Weights of a small multi-label audio tagger: batches of 512.
Rows from block 10 of a small multi-label audio tagger, named by matrix and row number. Rows with one number belong to one channel. Each number is 200 + 40 x the weight over its row's rms, rounded and kept within 0 to 999. All counts start at 0.
After each channel's rows are labels from the 100 clips, of 14848, where the channel reaches its highest value: "top examples" is what is common among them; "loudest" is the band of the loudest frequency at the time of the peak. Only what is clearly more common there than usual is listed. The data: read English sentences (LibriTTS-R).
# convs0: first width-11 conv (model.blocks.10.convs.0.weight, 112x112x11, each kernel summed), inputs 0-111
# convs1: second width-11 conv (model.blocks.10.convs.1.weight, 112x112x11, transposed, each kernel summed), outputs 0-111

convs0.11,226,187,137,145,183,177,171,184,200,237,111,194,187,237,213,169,130,174,146,226,134,245,164,217,156,317,215,233,186,212,153,90,145,203,160,200,246,246,212,236,224,218,191,200,193,161,148,260,164,231,219,201,185,295,199,169,119,193,235,214,189,192,272,231,229,215,184,182,118,247,118,248,207,215,142,215,146,234,199,192,211,220,200,199,207,225,221,158,229,134,203,211,184,212,196,176,182,147,210,220,163,141,272,200,184,175,209,174,154,272,148,207
convs1.11,262,178,159,148,146,178,107,184,207,217,142,179,211,216,141,212,159,240,198,150,166,188,116,203,172,122,148,233,204,190,147,177,228,170,189,174,205,212,242,226,256,238,156,149,207,148,191,178,191,239,172,259,238,195,244,115,192,220,234,209,160,164,164,206,232,238,181,116,156,217,126,234,227,168,207,178,179,244,144,213,206,331,211,163,209,249,216,162,209,217,145,143,161,266,150,194,195,213,153,165,181,142,228,176,137,225,224,209,185,185,228,159
top examples: the word "was"; the word "this"; the word "there"
loudest: 4000 to 8000 Hz; 250 to 500 Hz

convs0.56,198,109,263,262,140,201,224,219,141,233,113,154,275,212,229,240,254,240,150,223,150,193,230,170,247,132,185,181,104,203,189,203,162,233,143,151,233,187,121,259,184,236,128,137,187,187,166,221,238,165,259,287,202,246,217,182,193,239,196,234,181,185,135,189,179,211,220,174,170,189,191,240,192,210,182,157,150,199,180,193,226,162,210,204,250,243,219,181,231,171,201,171,207,192,144,131,211,144,200,252,200,146,261,213,147,214,220,210,242,201,277,203
convs1.56,235,184,241,234,199,160,224,160,186,293,167,135,204,295,177,203,283,343,244,223,151,133,213,176,217,246,168,196,163,196,255,159,232,213,219,143,140,220,174,230,259,212,199,248,199,209,155,224,237,156,138,322,196,188,213,189,212,216,148,224,163,218,248,196,207,252,267,166,181,170,174,241,150,220,170,217,227,191,191,195,191,210,238,171,210,159,253,215,254,178,253,155,204,184,198,215,205,226,153,248,203,223,171,180,227,192,168,214,260,205,273,202
top examples: the word "the"
loudest: 250 to 500 Hz

convs0.12,156,213,234,252,192,169,213,231,149,217,138,223,181,252,204,257,167,121,206,202,122,119,191,242,148,192,199,168,260,244,197,175,159,189,205,212,252,207,102,215,213,204,274,243,271,211,213,198,170,288,202,170,160,188,164,213,130,260,176,158,218,156,239,155,234,189,174,253,212,191,219,185,142,174,190,170,287,267,156,157,246,254,172,305,143,195,187,213,189,173,221,216,204,147,134,197,171,199,176,168,237,194,196,162,197,200,192,187,181,173,160,272
convs1.12,179,252,127,181,191,166,135,172,214,80,130,169,171,223,175,214,226,212,227,242,159,185,128,237,228,176,201,218,156,278,193,177,151,213,254,171,178,227,167,210,221,205,254,195,155,239,183,265,84,240,207,181,190,194,246,194,212,203,251,119,121,208,215,198,181,188,263,189,211,233,200,220,93,137,158,214,152,255,237,197,233,216,213,201,205,259,156,154,162,233,258,206,204,196,164,180,190,224,204,152,143,234,160,220,216,148,168,223,150,207,225,158
top examples: the word "was"
loudest: 250 to 500 Hz

convs0.14,178,255,263,238,175,154,195,158,156,236,177,184,223,202,153,225,213,218,208,225,238,209,169,251,175,254,128,170,157,178,230,184,201,208,143,185,233,175,204,286,226,124,183,141,204,179,220,185,166,183,201,273,222,222,172,205,225,226,168,200,200,169,169,180,132,203,158,165,211,242,254,222,154,213,208,197,170,220,187,232,181,257,127,204,210,210,138,120,209,159,314,206,326,203,250,200,211,196,206,226,159,190,223,203,133,241,239,94,135,145,210,242
convs1.14,156,252,154,173,216,177,217,159,173,198,166,109,174,159,215,206,193,146,224,223,194,216,152,225,129,184,116,145,179,170,220,244,212,199,159,180,231,209,224,222,208,149,183,163,188,233,141,233,188,174,238,188,200,219,163,204,217,231,159,167,189,186,223,218,175,188,130,123,219,205,263,208,179,146,172,227,113,258,225,218,258,177,185,224,143,189,228,174,180,198,239,166,252,248,214,277,181,170,264,205,115,169,254,172,135,280,225,101,160,108,175,225
top examples: the word "the"
loudest: 250 to 500 Hz

convs0.51,176,174,198,236,231,173,168,200,228,158,217,174,111,242,229,170,239,260,222,162,170,202,242,204,164,159,188,172,183,235,250,205,205,212,188,161,237,222,220,297,159,171,174,182,181,189,299,224,127,127,228,167,223,254,185,184,213,182,162,249,143,325,195,104,293,202,177,195,153,181,195,207,141,280,210,208,185,199,209,206,161,183,181,182,222,140,255,135,247,159,142,194,179,213,184,122,157,140,213,213,227,186,247,163,198,225,172,229,240,201,215,191
convs1.51,222,213,254,173,256,225,210,202,182,186,185,161,132,158,205,103,237,267,194,175,227,203,167,176,175,185,181,185,258,250,204,265,239,236,138,207,173,207,159,119,200,194,242,279,199,212,236,136,147,145,204,168,286,255,203,129,158,209,218,253,184,225,179,147,168,253,132,244,186,257,210,193,199,293,168,191,188,106,191,251,196,193,209,203,168,210,205,202,203,200,185,193,260,225,196,239,208,174,218,186,249,197,275,207,220,210,192,110,180,239,254,120
top examples: the word "you"; the word "me"
loudest: 250 to 500 Hz

convs0.6,199,210,120,191,173,235,268,280,192,210,251,183,279,266,226,229,215,234,238,207,207,212,167,175,168,140,202,173,265,233,179,192,219,170,189,239,219,201,142,148,155,243,177,128,274,139,172,168,189,163,224,153,239,197,231,131,210,165,138,243,174,145,195,157,166,141,260,218,211,304,246,205,173,187,225,205,153,193,203,189,83,195,140,196,166,160,191,219,207,239,183,136,215,205,192,143,216,128,153,204,256,243,201,171,249,193,229,220,182,201,170,212
convs1.6,185,189,226,236,249,259,231,224,174,235,323,196,201,150,274,209,174,198,286,207,192,223,182,203,245,151,196,156,214,254,164,168,216,233,156,269,222,185,163,251,176,302,225,202,218,256,233,145,204,180,247,222,185,263,285,148,193,193,158,230,119,175,178,224,240,220,211,210,250,250,284,196,243,113,202,196,163,189,156,229,138,155,187,170,144,170,211,207,176,189,209,255,190,144,195,144,224,138,170,217,199,212,195,151,246,243,211,194,194,206,192,161
top examples: the word "it"
loudest: 250 to 500 Hz

convs0.54,105,166,189,239,228,171,202,157,236,264,239,245,172,241,184,296,154,222,191,204,187,209,219,211,157,137,226,255,197,192,175,208,144,172,178,163,204,248,146,190,157,117,202,208,219,232,177,162,275,254,186,302,225,201,205,203,182,172,221,179,117,175,170,224,176,174,163,192,177,145,239,193,181,240,238,152,142,190,166,210,179,212,177,263,187,245,188,90,218,149,191,198,193,269,211,244,207,251,252,224,218,167,219,142,143,104,164,221,172,169,215,176
convs1.54,143,150,269,238,220,173,257,279,232,258,132,265,167,202,226,194,201,197,232,97,222,141,159,211,179,199,270,139,127,214,245,180,203,235,290,163,179,218,197,151,131,143,161,244,222,152,196,200,215,203,192,150,195,277,156,189,141,146,199,179,171,164,143,174,179,172,195,207,192,225,168,143,204,182,191,184,191,225,218,205,171,251,184,193,177,158,231,159,259,224,211,121,245,214,208,214,232,217,178,281,173,245,172,200,210,246,226,119,207,183,263,189
top examples: the word "mr"
loudest: 4000 to 8000 Hz

convs0.101,230,152,166,138,186,160,195,101,127,146,160,237,177,175,207,177,242,256,205,156,103,252,117,287,225,140,166,141,259,221,168,242,188,213,186,165,225,247,211,209,182,174,151,218,196,167,209,165,267,223,182,249,198,169,202,277,177,209,156,236,183,242,227,229,164,264,184,167,135,231,248,223,274,200,168,153,261,172,231,176,224,189,243,218,143,219,233,193,178,135,191,218,216,193,234,217,150,240,221,199,228,219,169,187,236,162,266,168,199,128,216,212
convs1.101,187,136,225,222,156,251,102,157,168,170,197,235,131,148,193,142,222,143,222,221,233,207,164,219,155,142,206,183,192,154,235,177,151,205,189,149,149,154,184,160,176,191,222,258,207,229,271,204,253,203,182,250,129,170,233,255,196,257,214,213,143,143,199,170,166,230,198,207,129,245,216,232,291,172,162,198,197,227,180,226,198,206,298,200,201,225,154,256,155,81,236,185,162,210,241,197,164,160,218,250,223,207,188,199,243,240,171,255,139,172,184,196
top examples: the word "the"; the word "there"
loudest: 250 to 500 Hz

convs0.109,159,241,174,271,177,154,202,218,180,194,175,138,261,169,240,231,242,215,203,184,251,182,176,224,211,215,170,173,175,148,234,220,204,239,173,218,148,143,188,159,182,203,170,206,232,195,269,218,192,263,155,174,186,197,210,159,237,109,166,232,268,261,200,181,241,263,222,85,238,153,236,145,225,192,206,193,175,158,205,212,163,196,229,205,205,171,141,143,188,232,255,133,214,141,130,189,178,206,297,231,169,265,189,212,182,215,188,243,134,143,200,301
convs1.109,214,205,220,220,113,152,197,262,203,177,190,203,263,197,126,165,141,205,214,173,206,232,180,145,221,134,186,170,169,177,222,204,125,229,158,235,201,216,233,216,193,173,239,193,226,130,223,233,240,198,137,254,233,187,188,165,178,245,260,201,225,223,179,183,143,256,162,224,259,196,207,221,200,128,218,239,139,114,214,158,144,183,192,105,259,156,226,125,180,252,129,146,213,133,201,168,265,192,196,194,197,239,185,194,187,225,143,115,127,182,195,216
top examples: the word "was"; the word "it"; the word "there"; the word "not"
loudest: 250 to 500 Hz

convs0.58,223,173,315,221,249,218,168,169,157,212,176,203,233,107,184,248,287,206,257,236,182,155,227,254,263,118,204,250,121,178,190,178,169,302,250,180,249,173,180,169,238,213,221,218,172,192,239,223,225,211,208,226,179,281,153,180,195,246,161,229,189,189,172,232,182,190,212,205,228,161,176,228,175,170,210,229,169,188,190,200,128,227,163,177,180,165,220,128,217,174,118,173,171,150,154,145,147,152,218,231,189,195,230,121,172,254,140,203,159,218,232,229
convs1.58,217,185,254,211,203,126,184,247,267,178,186,237,199,175,230,222,153,175,177,217,228,169,232,270,291,255,209,186,202,244,230,174,261,172,238,212,192,180,173,154,185,188,240,190,189,195,213,169,254,186,213,198,275,192,220,104,225,166,180,200,253,181,266,188,215,228,242,157,260,226,218,195,255,253,147,166,243,130,213,139,196,250,278,179,154,148,167,192,207,117,137,182,188,249,202,247,188,108,238,251,244,185,219,200,236,193,114,182,142,223,159,230
top examples: the word "you"
loudest: 250 to 500 Hz

convs0.61,260,164,236,246,167,208,147,215,212,167,225,255,129,194,246,135,173,256,186,231,190,238,237,253,167,247,169,224,220,279,173,238,230,233,257,231,224,195,206,229,232,142,255,222,179,256,190,246,209,239,188,179,223,208,232,244,255,179,187,172,211,171,245,237,163,171,168,264,140,232,170,175,234,203,232,236,205,117,232,176,164,215,255,171,143,176,250,190,170,227,127,190,165,227,193,169,139,318,183,128,166,202,139,209,160,204,237,241,222,229,145,124
convs1.61,127,187,178,209,211,200,172,217,112,164,166,185,145,192,196,145,222,176,125,195,200,137,227,159,202,144,134,186,192,194,148,201,189,220,211,112,125,161,180,181,175,174,195,201,130,150,143,160,179,204,226,201,193,170,233,155,165,152,168,170,189,172,168,179,109,192,159,137,146,108,186,156,191,167,192,201,174,183,180,189,218,167,184,167,203,162,152,187,259,173,221,167,180,164,199,175,102,214,220,185,159,144,130,192,113,134,201,187,215,191,132,281
top examples: the word "mr"; the word "said"
loudest: 250 to 500 Hz

convs0.39,144,218,219,248,151,153,182,176,192,236,206,142,223,248,176,198,208,183,185,238,187,181,194,175,195,177,235,180,99,145,215,115,245,224,168,164,211,239,210,249,230,172,240,130,220,252,149,192,133,189,175,126,233,206,198,185,256,212,182,222,189,171,149,216,230,172,197,173,262,230,211,156,237,227,233,256,195,143,241,236,121,118,219,114,165,216,161,272,164,165,178,224,218,277,256,173,196,200,206,202,246,204,265,110,250,168,198,184,233,147,214,140
convs1.39,164,240,176,227,229,184,230,189,206,173,167,320,256,241,151,148,238,196,206,179,206,137,185,224,204,239,194,163,208,254,183,176,177,182,264,202,229,213,234,243,187,195,166,178,194,239,209,214,182,230,128,175,204,210,240,230,200,173,277,219,183,163,106,112,162,272,270,86,226,224,151,155,163,204,191,230,231,180,220,194,212,214,118,218,151,168,191,218,229,215,187,255,195,192,158,187,195,132,155,158,95,156,187,199,164,264,237,175,143,226,196,227
top examples: the word "i"; the word "be"; the word "shall"
loudest: 250 to 500 Hz