Weights of a small multi-label audio tagger: 4.86M parameters, log mel input.
Rows from block 4 of a small multi-label audio tagger, named by matrix and row number. Rows with one number belong to one channel. Each number is 500 + 50 x the weight over its row's rms, rounded and kept within 0 to 999. All counts start at 0. Numbers have three digits each.
After each channel's rows are labels from the 100 clips, of 14848, where the channel reaches its highest value: "responds to" is what is common among them. Only what is clearly more common there than usual is listed. The data: read English sentences (LibriTTS-R).
# convs0: first width-11 conv, stride 2 (model.blocks.4.convs.0.weight, 112x96x11, each kernel summed), inputs 0-47
# convs1: second width-11 conv (model.blocks.4.convs.1.weight, 112x112x11, transposed, each kernel summed), outputs 0-55

convs0.77:487514559415402411448519432509520571446456546586527427481495499518476386503401519510539523512513450478545556421510498453540462523486493394501587
convs1.77:434461400442453546506523422568414452489517537473540529464490477479517581461425574393504521488432472466565518440522461552446452458494586414478550551515506343449526506465
responds to: voice: male

convs0.53:524484459555458486481391460473470506483449535501555551513537488534472524552582463520521536507419571462534415492501548580407494619408562481458449
convs1.53:515493540519652400360526559545463467539497597548522423596507480478470489508477550532535556520479454463553478446513534496513453538502498486526441529427531481486456511414
responds to: the word "was"

convs0.30:407602496448409579504534458476389532490516474417539435391540513463446494568405480465476572455546443461505453487448522559476627460519504456553448
convs1.30:510460435530567441475513503504481464561482487373520622474531525482500477480534471582487587462450365560481502423526403497437502565624575552478586471412587495486484484455
responds to: voice: male; the word "my"

convs0.47:517471473510436475504438557431458587385564471570570519494491517421512572471513514510463548523496458489540521469353456450429506468438519543456540
convs1.47:528439421532480427519589390442498493507487432464476487583532440491487383481520446432395440469485502580526489496465524601546533555553485520472522422574453527490435522475
responds to: the word "was"

convs0.18:456431592542344535485544514523517446413505469467533542482419434536524529482576507524486419483399532582523512517526510459504456523459467565421581
convs1.18:486477565526595459436444486476448471478529491465514593539537468477515500495539439560507464462534510558507463623443493629500497545455512540489413413457373472514536465431
responds to: the word "with"

convs0.105:433505387550588455466501459460622432460521528457577475451526493406449527512527501526470601562480492566544500434471469436490491477433523468512510
convs1.105:585464518547432538472522432493510495520484507533484465461529536428476467496471513542510534488454417473606456477519505481620532478472501533466618609608455521557572451546
responds to: the word "not"; the word "no"

convs0.71:548446538386535569462461449487468420440563410485479564457471482491481472471539474439475542583507503442605535622454459502526507481515492524519575
convs1.71:538462460464306498460577391421540460438445511456490542511506501481557561528463505448469481509585455467441452497469387458543519517516446546488560466448437463518477552488
responds to: the word "which"

convs0.8:500485559530458445498489488491472464488470505466437510455478454544576579571498561532572583445474581455466401483461455532473491479477513550373446
convs1.8:504577514536546491582469449568510481603517569467540523386536515552593517535525523515614504444578484536562553646540535502501424557532609510523490535599515540553510542506
responds to: the word "with"

convs0.100:526495478537466553421403430461600512425501562450478472445534477460531481538560465424479469572465548513585490510553477549473549475525576429495568
convs1.100:496514545456511521509443497486432479493416402466542508414367488486464630550555509570492543485516515551454447563516546536479417519479506526449438461545481499486487573526
responds to: the word "in"

convs0.20:505467430540515427462530480554415467479499527550554555362464466529531436439470516474480433416539480512443464428437506464376418464522509612494527
convs1.20:495445432483483585476456495508498434531578543514516403576508490561505536426537589593505479486450525475535530433480545531437433451442543485436405533401530484521509446539
responds to: voice: male

convs0.11:410489524454427506534443500574507488498482529502566437471453568459437573519483409485564539449434520438453510454500471445442544465515516577496500
convs1.11:478495516540464519532607564455531498443492529430410436531564473498474491521489588490416603543503502458395474589491399409535511495481446494591403526441572434474543559470
responds to: the word "would"

convs0.5:441387499539450559427491539530415506434521496475506521372528493511475527550527448518525549457513448539497542477482428467553626477500523456521446
convs1.5:539580578457490528522535462452538529434533559580573538490700555446549539393497469495522456641509506493483453433451452546520533498482523512511485567560545531491459512507
responds to: the word "you"

convs0.65:512506546510524538502361474519522417430439500481550507463471486392486473552481430373531522416474465459428491502462454409512568488465534532362415
convs1.65:535439489477465484485452542454543646506564572484618508501548567493472535333463401551519479533453443575507486535553469504568542489505435549499526539559474483478548510512
responds to: the word "with"

convs0.61:564540501531517528494403472592539465482480518484462495458575604457406575448473497510509524579469470521491502518510574540566510528537540403479430
convs1.61:484469583453614537570511534459543485483479512486477573408536468502498518430533528396553460518499521483474610578469440386526513380546450548486465518509486482473559471528
responds to: the word "which"

convs0.58:484420460578461507374494535503545481501461497470490503526380496491525470519549445511446455538453491503405455436503505434451500403610509452448528
convs1.58:462544509497465505506475451542525439489630503533614418494390429511560482595495464412562482550522548459528607462536550512548455451422384504462508487552510611483416498554
responds to: the word "the"; voice: male

convs0.81:463473567350556481490605520402530424493527455575470504498470516499542429501418501542489514447586495437524491416439534485355422547489580578584498
convs1.81:471540458557472512489533564503540460565502518446595499473475509485490479457514551437452487577402461436495623415400534456564455497459517488521501458496464455422502542509
responds to: voice: female

convs0.92:512541444600537498486556503544389438443386460484515450511554562463519549504457476533545410596511450564503524454386444537538569459510470416409578
convs1.92:474598526501498496469498335555463425534521632450529490572502459475451497562570453491578452526474563576528499452555533551612508495431525550435423511495469474521443540574
responds to: voice: male

convs0.9:480493462509614469487468563485462547528462598442551520439425532518486447496533456518527527541391463469409452576429471473573553492512579560418408
convs1.9:464492516509466450475471493475529549434427456476429545474459547511542536446427505462492459447404451553604493511373426411588524565592504489433469479378535513482426411518
responds to: the word "you"

convs0.19:554527462384497461497489557556441440436456477436530499407551505441470467583468450454427588456475512512469496379478492540484441525464520568452505
convs1.19:533445439461499539553547480490590500506564382525508466495502440552581497409557524550482473521484568575506509537503517518435455499463549492431551531450440524509532503479
responds to: the word "not"

convs0.86:579484591497398560465457350438544574489513514545531511507533445497503536486445447436530549465525494486516444479503550476489493429506455568552494
convs1.86:487507473569456480578453529497518466587530514351597490489473461540565559487406551500402483473620422454411517512512431449490449599490470455513541483460552540545474530521
responds to: the word "the"

convs0.23:442551530447426465443527507510504474548420554501552484460525512458465489440464476488465473541553574458513464514448558523511505392526569493541528
convs1.23:519554565433522534488468482520508434557576516463497609489474457505500456526539538544545427509484561432479609522515578564474470469425532495512445475484434381515589540391
responds to: voice: female

convs0.96:498474520454525501450547490465468505451580519522525436399466434512472537557417508538451479518433444645478548494450526485438569505475530468466517
convs1.96:575483471504527533490510477463472481526504456488565494512440497512507484553536527564385555543587426446506462454520439526418520570522473587469565447532520473410523442540
responds to: the word "the"

convs0.24:536435448507502407458520504539446527464510502511441481505470423476535546516377543526430443533502491517565522373536546474555492580503548427548487
convs1.24:502561468498522609485500482462480457402487436463554573504434505552522502485516548558512595452441462509442567516471444555568504497458494393567472446539463573434402518529
responds to: the word "be"

convs0.102:488420488438550432487507529450453464475495501440598540509452442542586546481497451564439473493476534449497456424487512624427517435513361443434532
convs1.102:463453450471475439515478617446588544533516471512539537519425486550455527527476506501567457539543578512411471594466536377503472487489556512478469411470587470566502473521
responds to: the word "you"

convs0.41:479501552443534483519495450459525515474457476486419593486458521461487532495482507554525423494425547568499440611447572565505519480539496486589504
convs1.41:581517476555437446478533472547549510515470495480513458564566611478492462490494448536580612494495541467449496503534553470438447567502583440375557493460522388439581568541
responds to: voice: female

convs0.54:507426423606546418392428494505499444512499500526522409478508505515543460483523487438439518532553560511431474518472518545577504519498549413490484
convs1.54:539404576428578490427524534550441476492526528523498556507472534491603466471457455497427488459516562574526476452570550385490537572500524450488586436512533539507544492477
responds to: the word "must"

convs0.75:573471510501558510462502473357524471552501515550522523595522469558486479555439384583592530425477497509371407518561502486487476558455519541379486
convs1.75:471417430487509476545582474559505482561480394483526551582500501481397514577517486544536575508537546576505595555517564600487519502542469438478453575413511529441456532475
responds to: the word "we"

convs0.35:506488525554354452526465508551491494515492550510473517424522457513468399558538518468501544480438526487448532423496528541565523536502610510545380
convs1.35:518570541488505494576465543480484533483509519461386465458567534531533501442575369462468527506554514502565532436495452462518452474455550434521488603582564539600519472494
responds to: the word "was"; the word "not"

convs0.36:492512484575478548429562474375523588585483558423423527457443461506566470516449466453519536532513546492514420478436486481564505503459452603499560
convs1.36:446514528480553532546509520539516452510519473473483497510564499400446417511565454434480435587555461523511561470490484538547494535532568495505548397479489500463530537488
responds to: the word "be"

convs0.99:496443464414489545476436467428564441491530445423499427431534475504493616426479502517455464567516400517453488519579546516539561554505451484459519
convs1.99:430483453477537540540517436389476396411487498471445447544449403494520450470448481525463544493524506593480491536464457454424545446561512491462536582442519499505487443476
responds to: the word "never"

convs0.74:461420405468459523481539434482480467450470495455512497541598551462461611552425453437558481682471413550402435429571515469489544469530457532474488
convs1.74:549518518500533489483491538506483485451586544605505475532543492530440471583486546561458590466475508447633450445482445513409454442436617476530439562515495482505407491517
responds to: voice: male

convs0.64:471526573503565458555485420489416437510479407450517520425527504540502434577392495530491522432461499517480503586522574465495438509397472485523584
convs1.64:580523613521517599413581481521550476564442450461455442522548469472504505549531482559489475493465476451540447485502476504514462493398416495483578517495442562471527483492
responds to: voice: female; the word "be"; the word "will"

convs0.62:483441480579433463484548537560569442506492448559561456444503427475503494490481567413532463533436436425472480457448499499449543442515430420573457
convs1.62:508443439517480496521586554479510483562492531454471492495476531458456500423476432573588555573447460494474513491550445436565499569469469473584622414487496501504523562514
responds to: the word "have"

convs0.4:469416429478560511460478532536461381415528458539400574509478464491410504521464473488512473536438530500529403445514364517478473538449467517453516
convs1.4:555501390470465455525525523508531522477480463547454485462423515436393607543540492470419470523540561527495543414503538523452474488463446495517509443543366484553535468445
responds to: voice: female

convs0.44:503572543463447500476503533554532360427411427450517587473475401466533501463574496433545438508557498520491484569457490524465530401532498486460538
convs1.44:482532518525435586560409424470405558541527539456559556477438486527461582531457515471407543462610494477591507492464554471564542546504457494501462519500457466467460574497
responds to: the word "the"

convs0.37:398511580503475505489498379468456558465528561427551524378531431473560520490556426538462505486522538544491388562416468467463458448452480490586549
convs1.37:545602531603434544518460469474459486479428554427375480411549466516511468514526496467444478346524533430503442491406561466542560473512394583460513584459520489480534526465
responds to: voice: female; the word "to"; the word "be"

convs0.42:412479445498454480518435567524440478444472545570463502459480581413550531441432414443539500499509484479453479528495582570373512534426594580480532
convs1.42:523516535462544538497482485509492492452561550496501503554476504504497485427457513442492517419570612544562507450515469465548483450598424553600346423470512529484500493495
responds to: the word "but"

convs0.101:432414483550467482506550489462614548390481554596529416465478514448521499511492455477557490389495502473555516506564472488421489583473530485512485
convs1.101:509423520472509512513403446523555500539539525420533456476532474587396526424418513443465528487470479526429509551492501510535488489482435462492452550516579444446475408390
responds to: the word "the"; the word "with"

convs0.84:556436568486496459480456456583534436451465540411497486546447478474486581467485468455551495564520545461439501523492498547553488518432557598400476
convs1.84:477528475479471454545449478477440515438489528501476418530513531478471603586422522517528431487541475520542608519517557472543515448471545368474531504398406613444520563491
responds to: the word "very"

convs0.107:650399493489549513432460470412498552522497458468513566558459488464474432531535454434473513519475502491440523530556486550441380454429492437533533
convs1.107:424510543501513476567554546478549503516537421408492381589467464576500562530446525507508545501548474398439409593519463485413426504474575465564423564467536493492512513527
responds to: the word "i"

convs0.87:404482532525480480390472494550557540529518434455508438429495495457570383459448400469502537463556583483495527534588502524505449392583487523482537
convs1.87:529442527423491376513488473498435511476518540466447418462497452574464478479430601380530449549559496384506491467476493439431488580534531477543509461442467465452553616515
responds to: the word "him"

convs0.49:525391628357657509549546448378534459574426496492571510457507523542506525506472486543498514485566585453508469472471558479501450528456574507494459
convs1.49:558464520453398488537567531536492474485436485512496483522429469498518511585423518450402478513516484400452429508486521436507436427542469433525427626498565538502437454529
responds to: voice: female

convs0.69:502487399541420475484533407479452539528469467479496522462535533543535474563508500516547480444418487516485482479542516484547556554462460500429477
convs1.69:408594511501597513485493521514484545569479486439493506503561537600562520506608510489564539470480519499388535543504524510529535527482563598591522496528528509546451522427
responds to: the word "be"; the word "with"

convs0.2:580593514623512462531498510531520429408477516533553474519495613516487544557605450489542542446489431441459499463481443453526470373571451484458518
convs1.2:483379427466542533595429450493544507561592522515483435538510437514440470431484585444546523477530437497593575546431531436493466411411537442422468591493411476500522487537
responds to: voice: male; the word "said"

convs0.56:528409388416593518445539471466519519446466446482500456469537531509541618593426514423490509498527502543452513507451512539495481384499468580538522
convs1.56:531410405531564499472546432481522509568472396402495473404501458519465393487531524529464485501522537606511546510510481474488578468598590409529489514482439544529560514464
responds to: the word "not"